A small image diffusion model, trained from scratch.
Model: arch uvit, activation swiglu, moe top_k, patch size [6, 6], width 192.
Training: 9500 steps, batches of 64.
Data: 49215 training examples, 12.4 epochs.
Rows from block 7 of a small image diffusion model, named by matrix and row number. Rows with one number within an expert belong to one neuron, the router's apart. Each number is 500 + 50 x the weight over its row's rms, rounded and kept within 0 to 999. All counts start at 0. Numbers have three digits each.
Before each expert's rows are labels from the 100 images, of 14976 (inputs lightly noised), where the router gives the expert most weight on average: "patch colour" is the nearest of a few named colours to the mean colour under the peak. Only what is clearly more common there than usual is listed. The data: retinal OCT scans (Kermany 2017).
# router: router (model.blocks.7.mlp.router.weight, 8x192, trained with AdamW), inputs 96-191
# gate: expert gate (model.blocks.7.mlp.gate, 8x192x192), inputs 96-191
# up: expert up (model.blocks.7.mlp.up, 8x192x192), inputs 96-191
# down: expert down (model.blocks.7.mlp.down, 8x192x192, transposed), outputs 96-191

# expert 7
patch colour: white
router.7:481479530488420478548601499416532445501669481466464491554447438545484547517500485406523477580522471410578485498510500448516495522509531414458543522465398538491479485397473522493497444471505552466436540540437619523504549504399650466527531500517505471540554467504483505481532566477429524483
gate.0:533481454490565538454601422561509508501501493551541452565532522509552529568334532481438587516520449553495512453605479435472424522541522470475547564455467558496542498520411544532441580400529542522500603548491471486422454471588507529422533498520510581453536538491423515510426469470453498560
up.0:485549451451470561492569472541538509438531494552526473499593511516528547480392516432446543606491517485462498478596437417479403541542485511456557499430392596436537469482469532501416608394541530544488556546497481441425503456523446498449515549527537533436590520507532577490419458491526483490
down.0:449484486482504530595464565463484557554542497483534431435518508552421510441506467545504515541584410534625508500520531559498405488534487550569433502521489343435462464509584403498528522547487541622484599559567490508507445588469453560516557443493475438599520512458551490465526500566554497493
gate.1:535428450487506453564531517574516436595487511658551507498527493422558463488460595589501563482566419529486416496493406569562501466523504408493495493527523501525521509549571438514575468459475593509493419572439471519502529467482467461455558547545456535502474533514504593424476542482495581515
up.1:490524592399506545450480486498511494406463513398401470533487570544446550538558413439525500519361534530528447442522564443436502546492496565583509487479418410442488450451464564453455500606515480520482525490571542429463466533558542523466494513484452489534520448455463466528499458538454432462
down.1:537479489494530600537519493457419460474532593461533485437527458564427544453486440527412427530446466498514525554457504558463483477564504495466509459479474529401582467501533476500513525516529577549472560515482533470537538352524482508551517451529361549599393487412498687461485477464371534467
gate.2:477521538503441441590528501580571506527543421523507563454566471525511543482530422530442500475466557504515397482509460467513501508535515453526495473499461626571558537506500475468450467568546451555500443476415544507576584546525468442478478601513478528452432481466506531433496513432526514471
up.2:643509427532514473477498530428514501492494444480500455501392518423520463496551507471514528586520379580486541430458538560400485500544466542542469504511551525482524511592511497512591510443466554437539598443607482500485431475525497528491502398457527504561498544522449447542433482533430533485
down.2:433506466472433590511505582425500558522554532452476509431513474568493518481591555569547505588446564497487574507454514424461464529403502471452522550502431539462451524447501538502596566527478595469519433523443543545521474518538499518552592589510476546540569500491446543399500536548465541507
gate.3:518568521438423531567553638510431465517419526458399436519451478563436467447487502503554531458529558520479525608424500541499447540551565492534553549543475536433490508566514496433510594427486500411530564561577447431593518535550439490446565543493591404504482535512467486435469502439522547541
up.3:558598416495476461468530581478490629483501518478477527459490565438623513519474438476436497530616580482509483515490439430508475502505457532406495564519591566515407485447461454473589573518531482483545442565535507542472543457543548417527543550474479457524517409539444489548506516516618466517
down.3:549499526446587472407442504472444555645509605554495431565485499506451496516445497505461526547503517548551496523479564505530459467488451494437532486554461477423519559522472457473475502490475546426543475493478505533547486485505522430390592564514518549550566496479441477486594476498441553475
gate.4:500499494508465507439488592491520551503481540487550522449475447488418490552413635444553420516544517504505566501359458438551551597564515445486457532425536523520524574463464521536545466399519588448562455439515480553531518436490454465409592576494477488446541479570615432542583461499422531496
up.4:493473503520500522324520527532547521463475549498512463459555428478397474615414572436559482510604450435499456542430503385518472542453487481501436531519511461476442611479518479452597457476500535399589526494459533468528572473534479463444518539437565514495468410515591391435525533497433486502
down.4:478496533528516600644463466573523554575485537498462505537537490471558529499469514465478479545456497439491478459472458585507472533481439533515457457451486467461470423536463536478539507512571487427555531558540400482540461409542452470513479445501511515445454478441538572482551489520583525508
gate.5:573570528506415376532545379514452428535431529556571408540512511509487517494491472520487504566509532494574497554500428534468546575507412527426475482418549594516551486487543497509498498558532453605559489554610446549436508383481528487407508406545487505471503507546529602521522524512553501439
up.5:496405482491549570490468559475560577473539450479432572415518548496458520512451515464599465419512500502479430478506531488588472413479611479557603553542388411527471532491483526467474460481467512440445478443380610481562525538504467498589518589527464437514488428486527489498490500546480528570
down.5:581544538482537591462569431564521447542428483465506571498481494436511468496501558544467406522428513457451461497507533420489621559450566461534508405483426467486511570454530500492479509494451512486459507601527427557536438470513478489567486415500476513417493524450427505539660510497504516462
gate.6:467430558429574498456515431491505437482478487458492460504528460597491442594539506554562437451665490476577558506372547482510432522486363475470454453472476533560494481451509549488482569465461487535479531524502429472576434529567459503409467471498526555515532567495613501500429498413488578491
up.6:518463402527390506479478471415515574472460436517550514441498437545473468500548486413515516508466542542439408549528528607388559536523464537484573509462468485468453436594548430546545435561483557469531467484496511536480493478497540514501544518420530494486449482457556442488572591492501556512
down.6:510510413514478550508551503472559451474459497506512500532395537516508547524499533374433431589583494497480539462522443345520474462436472443511547483450437468482490512540520514423547531474472492459432454519530423458482498481475596517475560580546530462485573569558536454477566512419494530509
gate.7:553575476549453536504521475505428505459445430434576488478495468477622472518553427445565459501444551509471481538508474550551449603510579459431532460493542487583492500524473516489501512599536514537442573509513511484457499495455480535521554523398583470395509497492431519515600514472602424482
up.7:509501516534467434482425444496554563473462419439580419432478529513586522531582471409575457521440611479472461525555493546524391573504478495451516525472530550499526477521466519486412460545555599517627474542449518436450488572557563524579478498487569544515442524466468385451544527444551481448
down.7:414470481544533535513539465441523540510520609501537547488529506508574493516557523487445504457460548556550439495537468563516406460430449482497516518522509635487535535496463456593444474516477485505595500526387495402529565565542468568553548550526476489592442491507674489437561485453491524482
gate.8:571592476456464548557486497548552499429483460453457457533575537470514538561530458557499508521482545391405534536552538411511488439461481487496509546598464490536451479484583529340494545532518551472549503503455529502469523555568477463395499540501566399452535549438426488499476377508502512582
up.8:398392594542558427477535501465518440536576531556539516480449457528500428451538494498471458477504473487586466404466454591487492514546488519549495464474518481444507500483461452618479447479491432460479448508518512546490479444465562496572517492475466611570471481535573494520497588528535489485
down.8:562558402546472446495529498555436413479428431542504465436440473394453486477548563468515490504515578602571467577443480457539513549474440531528607518531512413469506410579489529525551449485425481471536496537567474504468488410509562445534478486598510504484558608483491535455521319409523541488
gate.9:470498504472437514528532568536504525582555513521550383530511595452401538482431466494494614383425521554458488467522500520574526547604458556444414525486578450436412455592461455490515511506471528490475543502487486577476485565527523499449520508463459486582469517470478454468532500553481526381
up.9:568556495472582476531523435527508541388384473438481499499485435591559469622553492516525409622535481501486494471437511542531506478507483481501503464567468516599509558382516494503497506536513553528536460461491502463533464416410462488567472510491479521386512509550547561496467493462482527634
down.9:532527489517577520427459577562447527478473473488487466547547570483465497482431465531488561406525534505399555525497454563477562527515530517614460408392449474439489424522495595475490344402508478510509466531570513531559533506489507636566414523430457476500416509508559511476513457475469506445
gate.10:506532492456518435583499468555493456553511516594471511570419592472570487430470542460446610478511491525504469546548405487550500553565469500565478505524498536495460443493617519412582572366594499453513503532578419521457599494537532442511510532477528546466523495548473395438585503547475439567
up.10:519485468421566420596560481515539499529494534570498521584447608521624492487478501514458587482491486498505462493501393442510522551542439516608497497524508532499497462492569537427594579412606515448544486566619396487436529523499489443503456523474499551497515538525439417495570509573470452571
down.10:464422460484486513501545468531491504439518522458513466495457510450506402445479596556433568453463535520595564452476479514465432446463549556543504535534473497532470493487531494534503423471449515483573491543527508413473522537474548505474500457435540514540563569473592465472427524493542457508
gate.11:565518471564509428537504534593482543473592535528479584488530550657489487445640494455496477535448422461501532487461488431482527420509494513472474491583451466596512532491475492532470522543517512453493416521449608464514530545490541502589463393419484500429466448568457459590551493455564506473
up.11:429493526509554542496493455373552526512416459540576429511421432339578520554378430561496546432522555538542480509546489574493461565453518525532609534450548456362498503535522505462516472449479436517494516485480414496469503491566467462440530564503478498595507508425562462425404478519451444522
down.11:507489503506432498564445511509523510501427399576511452562457559511522393534572468523532526562541541412528507405544395562458511494502500507497523501521546501483463491482528542483509475426541499481555514557515501572491459512463441584447453427535536500424422590571509523486516471383444504553
gate.12:500485528497455454532523542467506487540536469519580429410484530486436489552522520538519395436655500549478392505407462455522488534454527540511491493516514434464518661503590533467503441502445554482510510392539491450442539457535474409559473499439467531437450492444580520499570546496593496471
up.12:600598505464483519562477499492471576467497496515472475580597440602543442546451442506480522576442467544483604430567534488456580487523501478503412530444544594535437384457430453459514558552532449531560460511420513524547443469408463569453525489551412461451534457413534556480488525527493464620
down.12:556404454441526500590472635574532416496420541491517520506518534568526571569416449470566452507496499553490498485445504447517384583451448573574465469487552521530396522444461478493469515590547550441547526523505447504459496467415541509438602457513464596454529447466485381421487544562476511546
gate.13:491541530437482490479460476491488593504542575484515512415475517538568455486492486553497434466455497523518425489406455541402577496377593491496554541513492450514499495486491475443586540505469448532543513621464510460496531561497451491553515366535473538548484485501491467507545568512480481433
up.13:514571488509485452436554453505538450598424521446507511557451494524370503504390459440612545532571462398549563464508481471490451513548457588553523401520564555538474554556470603503492566398576445470487485433487551525553491456556495539469505573515561403534497490574465480457411480533598508494
down.13:485559498480547584479490496477437433513507426553500499439578499526472492602580540503414418454493509501409473407406504541566515506509500500452557479478479424469484539476556460410552517458454488502494511591584496527547500517581454443631466469412368546558532526551470539480592489563506400518

# expert 6
patch colour: grey
router.6:498530542534535572429447368454414551505422526451556461576505511587466461449526585590479438578485526481474520506413428544436522397500486494549566558492503496518539437535451447431484508501549480538567508484577572445462502503477456517608492563477437471560427542560520536580455544514570411489
gate.0:502532504513528568559460533539428427382523547506537556497487409534500443490409471558496481550518450516444417459527526522493445495550475478477541476521459523472490548543515523463519468506467562492497491480447591428548488545529507543563408483500529422500470560542510550507466505506522469588
up.0:553555566572532523558491523581489465491515519422478508552462509529526494535422484513467533483543482567424498474416529516524447492613383549515509446546390472501535530530549578501609459554461620433458473536528590457525498612459502483522456481484445384547522498533508527499424479483482500601
down.0:483441551407520467487543478401510555469510477449425574551528415418449558478508484541457639439473442507505527459496485480441503552435421508452567610445514520502477540476459460509530526509560489516519554526538532409506444482486553455515493577542607483466511519509518485538494508520474522539
gate.1:455488512449603490580502534500538573521472526457405565529566489500516557579479471524427420444489463428477549521457543422479588445449498510514524477489526449592498483463459539485471455551458582537485482369497360468493438505473530448448594486421547611506520398467368506496434512413471486460
up.1:540494507504450583492464550502455492437526501521557482472525498448469448439508512489529602585569519455586489525600419544529387502587418453512413508472402505471521536593543520502554510446431491461594517598550486602442572513483532513522415528532459407546513593474640467531535436538476507570
down.1:468453587379571439537424513502468471540501481495513457481581507481521543528499514480517512395550587498536533517478484507470549424515536466513447550539494485448450422514475471579464473530542492513440505440428485520477554494500503501472521543581466389442500527526477542516366486505551535544
gate.2:508493527427499499549551454488544505421480471504394565475463456545437545530560519475612466437497468538506420482536533568435433490519492503501612562496492478620536544454500454478557508466471437520453548524450467505455543425522465461502466509491520396521591500559466574417503532468422416509
up.2:436510540578426431502441542536594434494521481494444386554594443477474500560468525446532562450501478539479452498475489503443514498442495501560516437513441510436492545521573501519495488548556440509434436534483498531453541523446520484514473562503551493445455523387587454576502531419460492481
down.2:478517508497508450502520524565494335432458578403401642540449447433451568493479461393512548454478539548525366496470598456433513595485548586467558483499497538420394477463450470529503578446501431576507453500437437473439464533459471508545491415502440521482489423549475423524517481470528469604
gate.3:486510511481441474549505477441492505417543506409503531541500577423452442490512495570559551478552447599508531519519433572535465580655498499475507516518562428485489516475571514465491453476506686575625534554480467522593435425557432556412516529547506498411528438408466511469503511461530455495
up.3:485541505499513512491525410553541444517414470726506438462450394539575536500537500538421491533552597547466458481645548527425444460473559466488527552547435573457482515482468534573512544543550532427530548496531478468464510501462557475559524438477454459454529502494487582468483520505485551541
down.3:562539499563360477443537493392493441512482461427534458498502471502582472430519492539558487529494482457516543452481439471514523475527543504464494563537541556480375505507539445451546541655458591529432506585448438502454568499563473505511461478532432481439523536523563511539489467470481486485
gate.4:493482484534451437495488503407501508556347517535466489489452448453523486447460591460536471532443523500545542439474540463589428582439494484611509471523560589569544565478530471514476489516525613464509580579443466458557495537500525469437556492530537553494480578438502546391473537508471476530
up.4:431426556494517411406513556468482497483471530429466560420446554528502444528556546567441445531538513606493618441461502561481510377500463494415474482452530580525489545485408556471407605529444527546525470463420459524541568466526554515480438485530526541512505571420452469550509507497553566514
down.4:578402447391597507531475506473427475422577555372448526451457393585475514480507500495561515462477573505480500445570469519478573533480476524441456536488564582504513476530493441544493553425515576467533468519571478445532616536451450530564602553453384450463441512496557484523564522507558575461
gate.5:553559496479490510536471458466503437426545412598510583474551467497588548610510514580447543493614461521574503469538493452489443437494561504493496517597512531383395535509544595492483505450469614462577513477486507458517589446421463500468482392503527472509555495436421575464540467502500557520
up.5:480398489476561445487524523526522598596525554460490472532467533483435492383513464442484491525412547455419526530441463586501536510480472511534475488393513473623579435484458434496502477539512325520416512519496488525508387548563524524503505604543491474497456517594548442564557544480471451481
down.5:402574455463521426504534593417387507519558461517539409470450572541486466561457497549495549430478500523516585487483531408549462510497511532542436503529546407502494517596465434561442462378560480550579515464545523607447518551462416516480598570498484477561461579545522570521439506478432592440
gate.6:457431545415447551550520411516539501464473411473545454430430522491508493468671545532552489471517508525470490455499549566513524492423508456452417579515410496574513623527524446409450520480447473537494447361497563565454499473551490550499384554454536508439582478497544429517498445425547521524
up.6:557548593591510492508479469346521480518501512528486560491471538444563470531438473521509484492434542569556477504512577547430526469534454547463398487446548524502431405462521410512426360505573533537449566545546519465495530462437582518597466499507472541538456535532558484547545464550426518422
down.6:438492429523489572487457420512555505477529526472591487508470460492529477503474503483476512574560455526489592457480524439458462521429513458571586597426458584365468470526534504490490566393588506511445516571518478487546509548535523492509454440527565613455497487565595521564570517468503603468
gate.7:523510471486548422495524582504477488546528586493435557451493521519539470575455521501490410429535580555475549494515495505524573521518480562497474481526599549527450522508455429523519510484396561381473475480565475519560545575498417522553413455567477457480545538474498462566515538476454565518
up.7:441500533538545479563545476482454358479484523472471498483520526536548506633484462537563441432504507496507470504562518462527480451473490542544547475498506493501426589552439430566626460529444532500465543564447505469500582571492484465535398418524496525445497515554380571470445540517470503537
down.7:535489560518548433553504500507415504536483625449554505457543503543511559577467485475450548567487496390502490530485555473482451547567476510474495446559483407421540423546435458453580521513467538564483507530528520581409535622392470536593472463565458440514510458566479488492416491507525508517
gate.8:499465519503497489458448413429460479496467473485551419549507409528536408471503427495552555463544538380491557499505485511493488509584459464531513467507493475482483487402561423560550473440456407432523583439513481552602531476515471409556414610508544501554409555594579493474556440389501461512
up.8:535385539545475478480447478519516442536531458501485529544479458474582440448452545529526510542442474512456542504452440528562461553555542506483518595484573451448489487497486477577558519538517533472442440495406428510491491445604491505575478431511518500503589547450517545397478431584517409588
down.8:536376454588466525483502500500494416428541516537586430461587428494455483485553502427507450474463509419563407477558474465519493479564554544483489467463583507549522462491487515508540582451471449464540480532500574488488518462433503511615506461572500529455501491492472488581453486589437493513
gate.9:511535463569609442459482460507474494431494570552525402604463544522527493433568434448435514570452490535476477505498493514473597462574535521451548442421497528494479480451559519430447528632488501549422605541503545560444497465388534453538506531558447488494584549588414417572400495513600449481
up.9:432541492542542471447431427484459487484484585556526397576421559521530519444609436440419467599423574542427463449526497487448521468560535482500526458446486465496493451490522502444460535645474472554485577519498540536350490518400494481507504559579481553494593572539434420525417490542573479437
down.9:519497529532501534515538385458515435478447477502422419423490408449382499517400498511527479573475472480530485408466377506530523609417503503497530499495449472584490510447485533572415498518495499461463437468491463406575540519611408600495503484481505497494464397478506492490512516543410455487
gate.10:574472483523479464501468474554569571552531523617492465488493566486392633545488516510449529523451541502550508568509502420465512577565577532491454562573515548447451467450531549537480530397529478472606491474452497479531495443569483481406476492517422522546437450487489416473502466451452468440
up.10:581459504519489443532519508534516598562521545598533442500527613522401641561439504509476536538446545516551453537475456372475512530575563526481503518555487509473466487476538531538482573401513483490611519477450543538531518463558523466453498499533423502557467469488432395453485454441450412461
down.10:473578512490552453533428418539495493441434528576623521459484528588461530510535521484469514480473501481621540475458586523522439528555509493493521506429540461489507432433424474515540567459511500576448499519465565476450544439638542641533544554526480465525511453450496436481456483616546468527
gate.11:581514511499477519491485465483532559469493517412523431416542451633475496532510453518481516435451573524526603408586534555544508492555500556527486467472436483548413477491371500460471564555535543479529451440515523583428464485475451558507533446460417500547403475528478462556458548483563447501
up.11:510537521455524558518544471505532436469558466459555517555520515516414501598500458551477546531497447524496559527467533495495354468463484572447501402614451496451536515538528487560557484367558402433457434522484534501542603477498505498511408457438536450509470473443566541483499531522523499487
down.11:535488499538478473497516425556443635589496454549531516556509469506527558514528447494505492515495493511484498502553512393516581424466502480498530551451540527539548527497520551492526478469466605557499657453338502519527479497451465517522569563503501530425551555553413489495539496437594483526
gate.12:500502486595461438601499440449573508439526473617472441449525406437601546505455471480561431509436471505489465448511483486490577497570562561558607549516443529455527528491532547578414513493443569473410550575438556416514499469502457470523559517579467465491483440492469535456530462464488517497
up.12:441480523417528576392437508538444519510459552364499527569476595562405446517592511590463537472560511532490529580508483517480451513463468470445420404449544471548436512484474427450617517525547426539602467425547487541472485484492501562507503484478558536501494549523544486543474560535539442525
down.12:490471424552531494439529452403452515404499539431561469538389520542490443405509571545439497524424473530490618550387469479544522443489489539573480498515564584537472496456548469471486393444541440520481421403569429584447437469446488545437491496606577508523494567495383551499474493549442520515
gate.13:495530565524572436475496406457517460512454513481498507508456459600594545466550496487501438596455541589468431475503488546435595555436586499533474506441470590494536502500515487479468558585545530541454545483486594487441525539451474454548569485516522623481518472539385436520445535559588475523
up.13:421512513455465465511424543545541594570488465514455507461474507530568523516476427549375542519496562441489558498549518475517501479509454442605415569516546433534558483480518504525506560537496514440532402522484381583437518563506490554472477417506570607514465459431460555463475548510493503567
down.13:481569445532574542442476524578484521501518555484559551650516476522479504406549468470531584499480476609483440523504511546525528504583522512539540434503504537416474407518486524566490470438574505636528519515489598412488460483596548480505462429515428512457466462521490482553452488479529539511

# expert 5
patch colour: grey
router.5:404509493483494558521559472601473499537412414629521565477493600551514527508487544526433517522565511418473514495547611547494515426500461448477457541506542471566552477517443490482560577446522444436502523532433469575468513469465506510447559558453510497404452478551446520489523540439564528558
gate.0:480475427605518414516494436512589373471492537578447483505418522511463491484427470524589564495508396539607480495522422498599534462520562544452487476581551476486474465499530478463489492468498527487488539495399475586596483473405582473418485535493437502560560533441476560474412401560439501481
up.0:498480590443446589426506484468460616558505509341514516528576523533484489533542452489414443492495595463421521508485540495442477597493424447526559536413416532568528500500439447503537500569455502542462436544563543423385475534606433505638514473465535494511400501542502477485581576479576497558
down.0:452472379587499500546552451566579528443414580563433526453483491490465528507396507577435508549512431452523552339484502442505520467488508459538566512530471518454478543530533525534458559398580458449563541493442535480450512476505550467508425517471523548578513505552463510566391473515461484516
gate.1:389512553572524548421492552434430545480488496458524507539338437513498411483465519501529519453393476644628447409535553452513466558442555597465535550494550495389429427498442560542517565514502518555475532530439485525541534506515494525438570426616538529538490467517499501461527517528527567491
up.1:474447557538431564395544468490470459553460492405476514521366404449542514451438523449518470488355457575581527445548531501558446561492463610537534491570550483386442527556500457492533518520517448568459483490358509508539523487569529533442543485580551558457441454448432533452563518580458571522
down.1:535519507444477503570548497552473489523476574421504430476510474451513489418409546550541540457483574560441499626556507490532471385533537478444453606559477615545502483481570441494512508496536489447556486563471411452492420404527521532506492500527560515556521525465446567519416470579580516539
gate.2:500489575409542364423413522417513642576473559427452503534524523496519490584533534519585543471581471509462569459512430454613532526559566494519447505518503492535485517502464519447559455510527501538502433497486477535510518518519563442440550460429553580480428440466493510450486445584558443559
up.2:465509479525550490491560422509498536588516567485519502511605566466563551499561500516390496486490595557495488500461434521523481451506450535495559470527391559507533599541485509532474367520551551430525509539477452540509411561511403527464503458510516422473505496469506576471509543479540567576
down.2:506513562553590491524422586617515648628526470605443480449512492655528542523537537505501502572570516509454587582506390459452480436489468478548491387503501455450501615539523470424540530453538572425516486522547558538476521580623430571528501490613506506378477510533593571474490495493518539510
gate.3:474474470478623519574477513537472522575477468463387439420529427469432463508575443500518577494508492559560423533439535524506456495418566548583466649487548504506494496585464428576491502452538495557529465477522519530584427542470575581414491531463552402538434427519453488480584589456453539473
up.3:503534555491369442425525493466527458438554547514576552574452523544514514466420551524482476491523513437436566483548445491459537506552423459442512353543479492484482496437519577454500485569442492451488499537424509474415579479558435425595505477504416572457528508439539509505433420559506469526
down.3:409596457491545570473417513507458534568558448448464556452572478512452425551569437539577574459581475474466514500414503458490516532507485476560475453564510456600491460579479429545462465540450454568529570520506470544481452466471496476555438546397522436513491460465367455429523594468474558500
gate.4:415504526446495520397437505505448484548454518483453517510433460512502496624610499566469606532530563501498585427456568525434516437542492537411447505473523587453465616463510512512533515506468452536523505473558458497514452415511475532584526473505499489524643439515444541484380491480502545513
up.4:558481425589484483558572533441532504457530609482543514544504486533466432427395491492503428520462482518497444493525462450507462567483499487538397467548469477464490395509472548431504489507576514480488427499415626549483566595514487462444391595548480507515477529462534474578592500473479488466
down.4:523429531506510505540531492442594595487508451508428510432429529529481518472480552526582519565477525545482541573552470480550534514501487477477493442525415489523375615483481515510464495503513499520512474562456452457420549608423476453496400517492575424388498567514464512528492500453422552529
gate.5:468469513489493566449452484545488485524523421475538535530411475444529494377484519458452490556548522477534406495523471536523559450532448458526449547455563577467508492605415427486531535520380526548519432501471556457562521449459587445505574395444506508487460525498517568625570468484524529460
up.5:561437674483467544384480505505582454476496478501538581552427424503420525457446574529502468588465534574508463449502473474514549435596457522406506536479496525470516520461547423479462469487443603448509476450484519491546491531485548447580465456418438574478521467514501524596436456443441591490
down.5:471458524480472414473544572468554461442434518437525553470452532476559470529548509535416503494560464500455497485450493514562481489540529536518500524475508498573426528567529484504558481422399531503569523502502482463573476459466525512543461450378503581575496527467434390559575484509532445503
gate.6:458480563460500416375541466527515561544465531470492488444544504523467500484534414587504525542513447516488525557515484378502516470524494465457495545606564431498423440437403502441477528525511400592513480470422520516459451516461556591420435470479534473489486434487441510521588486559442503424
up.6:601501503531428570581475499462457388482521478531504545552435482499474519468434595405506462436444565426542487445502481624520449528504485551507467524412476529476503553541549447570527441476540559412464497537531435527560508526517484371522571538503475447512461509458504491446416537460525488506
down.6:491503585472522483398460544518548557502603535440485451504517462554476561465475449492504538541452511552515492439523471470545522450574460545430484567522550452526460446544457493506387526488469409559550641448511629456533565460568492520460563548498450446499491520452470582555431529467440482429
gate.7:472478485474584543613462526411465576485523545527446474473617504471515422488522476546500580567507461411505494423450470486454488490529498483499468501508463556459459613592511500547435540464449498520519446495498536524553439422487511558477579472470508407530455436453507435474558520487594465472
up.7:523519559581399451487455492479499466483510433467567500597455491553487499458545535421498404483529498578498488532575514557513551523439518442508552451514515491576556432437492461399588432533472510546430515476514519524444496534582369492551431553548486581464557559490475558499408482529478501557
down.7:545443457556472475552563557481500518433559458533466572615582518487486428473489495481577472542573539542464455425462487474557490490470490442537524515500486545469467505494427426539461555459475535507472449519484506521548460464506530445527455611552488465468491394504422480510515516481561431494
gate.8:474473505577521387499626526495434563586507529422461543499536526517534468545547504466462496511556540402581379479481462560629481472485397510463387522546549420466470525423488429541514457551566439453494513489480405538430539452519475516514528500485486458449458550517570539535505458542501445610
up.8:465465530647515407457433489480419602550609556491533523554520534520597482525524458417464494542426523526511429445470463510609464464477403455562446450495603447472499518539489420462538496496462494437462557497443516511482504446533513548495495511500495595504578537559535462460522490565498436552
down.8:616562424538447567516434470466458432536503489482536523470507533531483495555379509473506492498426565533549611542486493430504503543513493517554535504500501629490623466450465502583505586528483471553582551622458534465454513413505524541596404510464408468470442499370513476421468504468448482463
gate.9:524483553446487582421484466537528549536429593504535595465486474413545496543620503512518456526487513419519531508472541482579477562463458430417465516468539470526516458456516422556568442467416515541476473498532546434590454559448503497455417516561457543605554442577531439502574532487565512461
up.9:521518521404456569448465432555468463572460601480535504414511409361537482519614448458552482479512601414495528461460483532441505563491488465498483497437541545512536399422495431541554491516409485526528495544450467512522494465472474492479475409576534485566628538552482471440567469582529535502
down.9:498513373411490479457484609540469461545557543436559553513554462399557553500528471475532552484498524455465513420538506477431456408525497478481424496523527514479451452528387425504610423523548465553478539528520449473513448434477447393478525521517520512444560543442491595536568554552482448433
gate.10:489518554436496429435509517473469557474491562511449508403557516517472418480494491551450455558534506408502485503492558526499590498557488504514361514443520399555469488500425620545449606528552511551502547511508443440410615525512511493532481465477517453504551524515433469463542446510530565529
up.10:465493512454453505441587381483412581468512439492451450493559438516445432479505559539458404541475544481470601490532474531456525501552489523482377511523525419500471545487484574572489515523587470569431533462451419484486591469499540447524506485472465492515516533535498458516579490611560477518
down.10:629595470470571599499471578537568502478533509523518559505434454518463554479536487472549455507579428488371482494497523467483488601447531505398524490502487596563431517479516491516543492472488466512479550416484499633551417486451512536499521511471433508472564504496473490518472484534523522351
gate.11:412435403519593417502469497564527524524428532579444560476636594511514632475458473513557514483519513513556459513569404541480494542460529458497508451466484484533574387457444509488415483536418551505408372517423562538443536434437378517472469514510448474484527527530551512467549516552551454550
up.11:493422437444570470510465464534512473498458516528497531436605456473487528539537491516458498540476513458545487554456523623444523505494503486542530519515555439532584447482429501451479502492417517511526424512409616562475482363481391483501447567606548477482502529629465445501591550527530443548
down.11:488587372513519464485435495438454379397540406519603435435514482446521398533492503490481464498563544466478543452491602546420509493508513466527560540502613514455478579535521532461448557609506547546466487505579483559557561505508526635565459462571530540525499565483498454549509539491449496420
gate.12:391574544245486490500443474524476487547434469529582527540457503526452554542519503523518460493573447498507438516602509566516429438549483470426532419511431524559482505515497451496523468489492565508544548448509442477512476449504511478499566546566476430493503614509466462508519509529608477489
up.12:564454447731481509559532524443489543454568524479499453492533529524553516447472530467480553495462508524507564444422513451466565546465462469540497513487551517420489434442460625503445521503468429488429444533528561546458530549524449505489503453450509573506532363518547585476474589451317546477
down.12:477483561405557472538522519533445511458518491536558432500516514523490478475510506456614519597453399519422528583539480501465511530540520500535511547440478482493585483536509494363512420515495466605463544479494526457496475483506574410472503550533493585462514586464440511438589526499570491492
gate.13:428514571553373529539538386553499471533474446492488503431462555472525509550556503433513549464490447604545451480438464381436529465423529497521423511517494456469449538541450526475494492468474431479482460632565513504453520516526541512513528472535556495567582418486547497581450450548403522417
up.13:475542544489408411512518474422486549467507554491506440501516473450491457597545494454568539493569408495583519542439507473484550504428485463458534534494545482488508449430511535434374539568492486504450532439555540546432602435455451445514593476475499372447522429522529581537553419516542567470
down.13:455505547556510500460545449484487439530510580528475448470577481473502514489438473563431586503506499475499503460439480495394525528535540380494475444466540460559468504562514521485449515537511460563440476441451608454541521487448498524449508384632488459622463457464502560540340522602508568557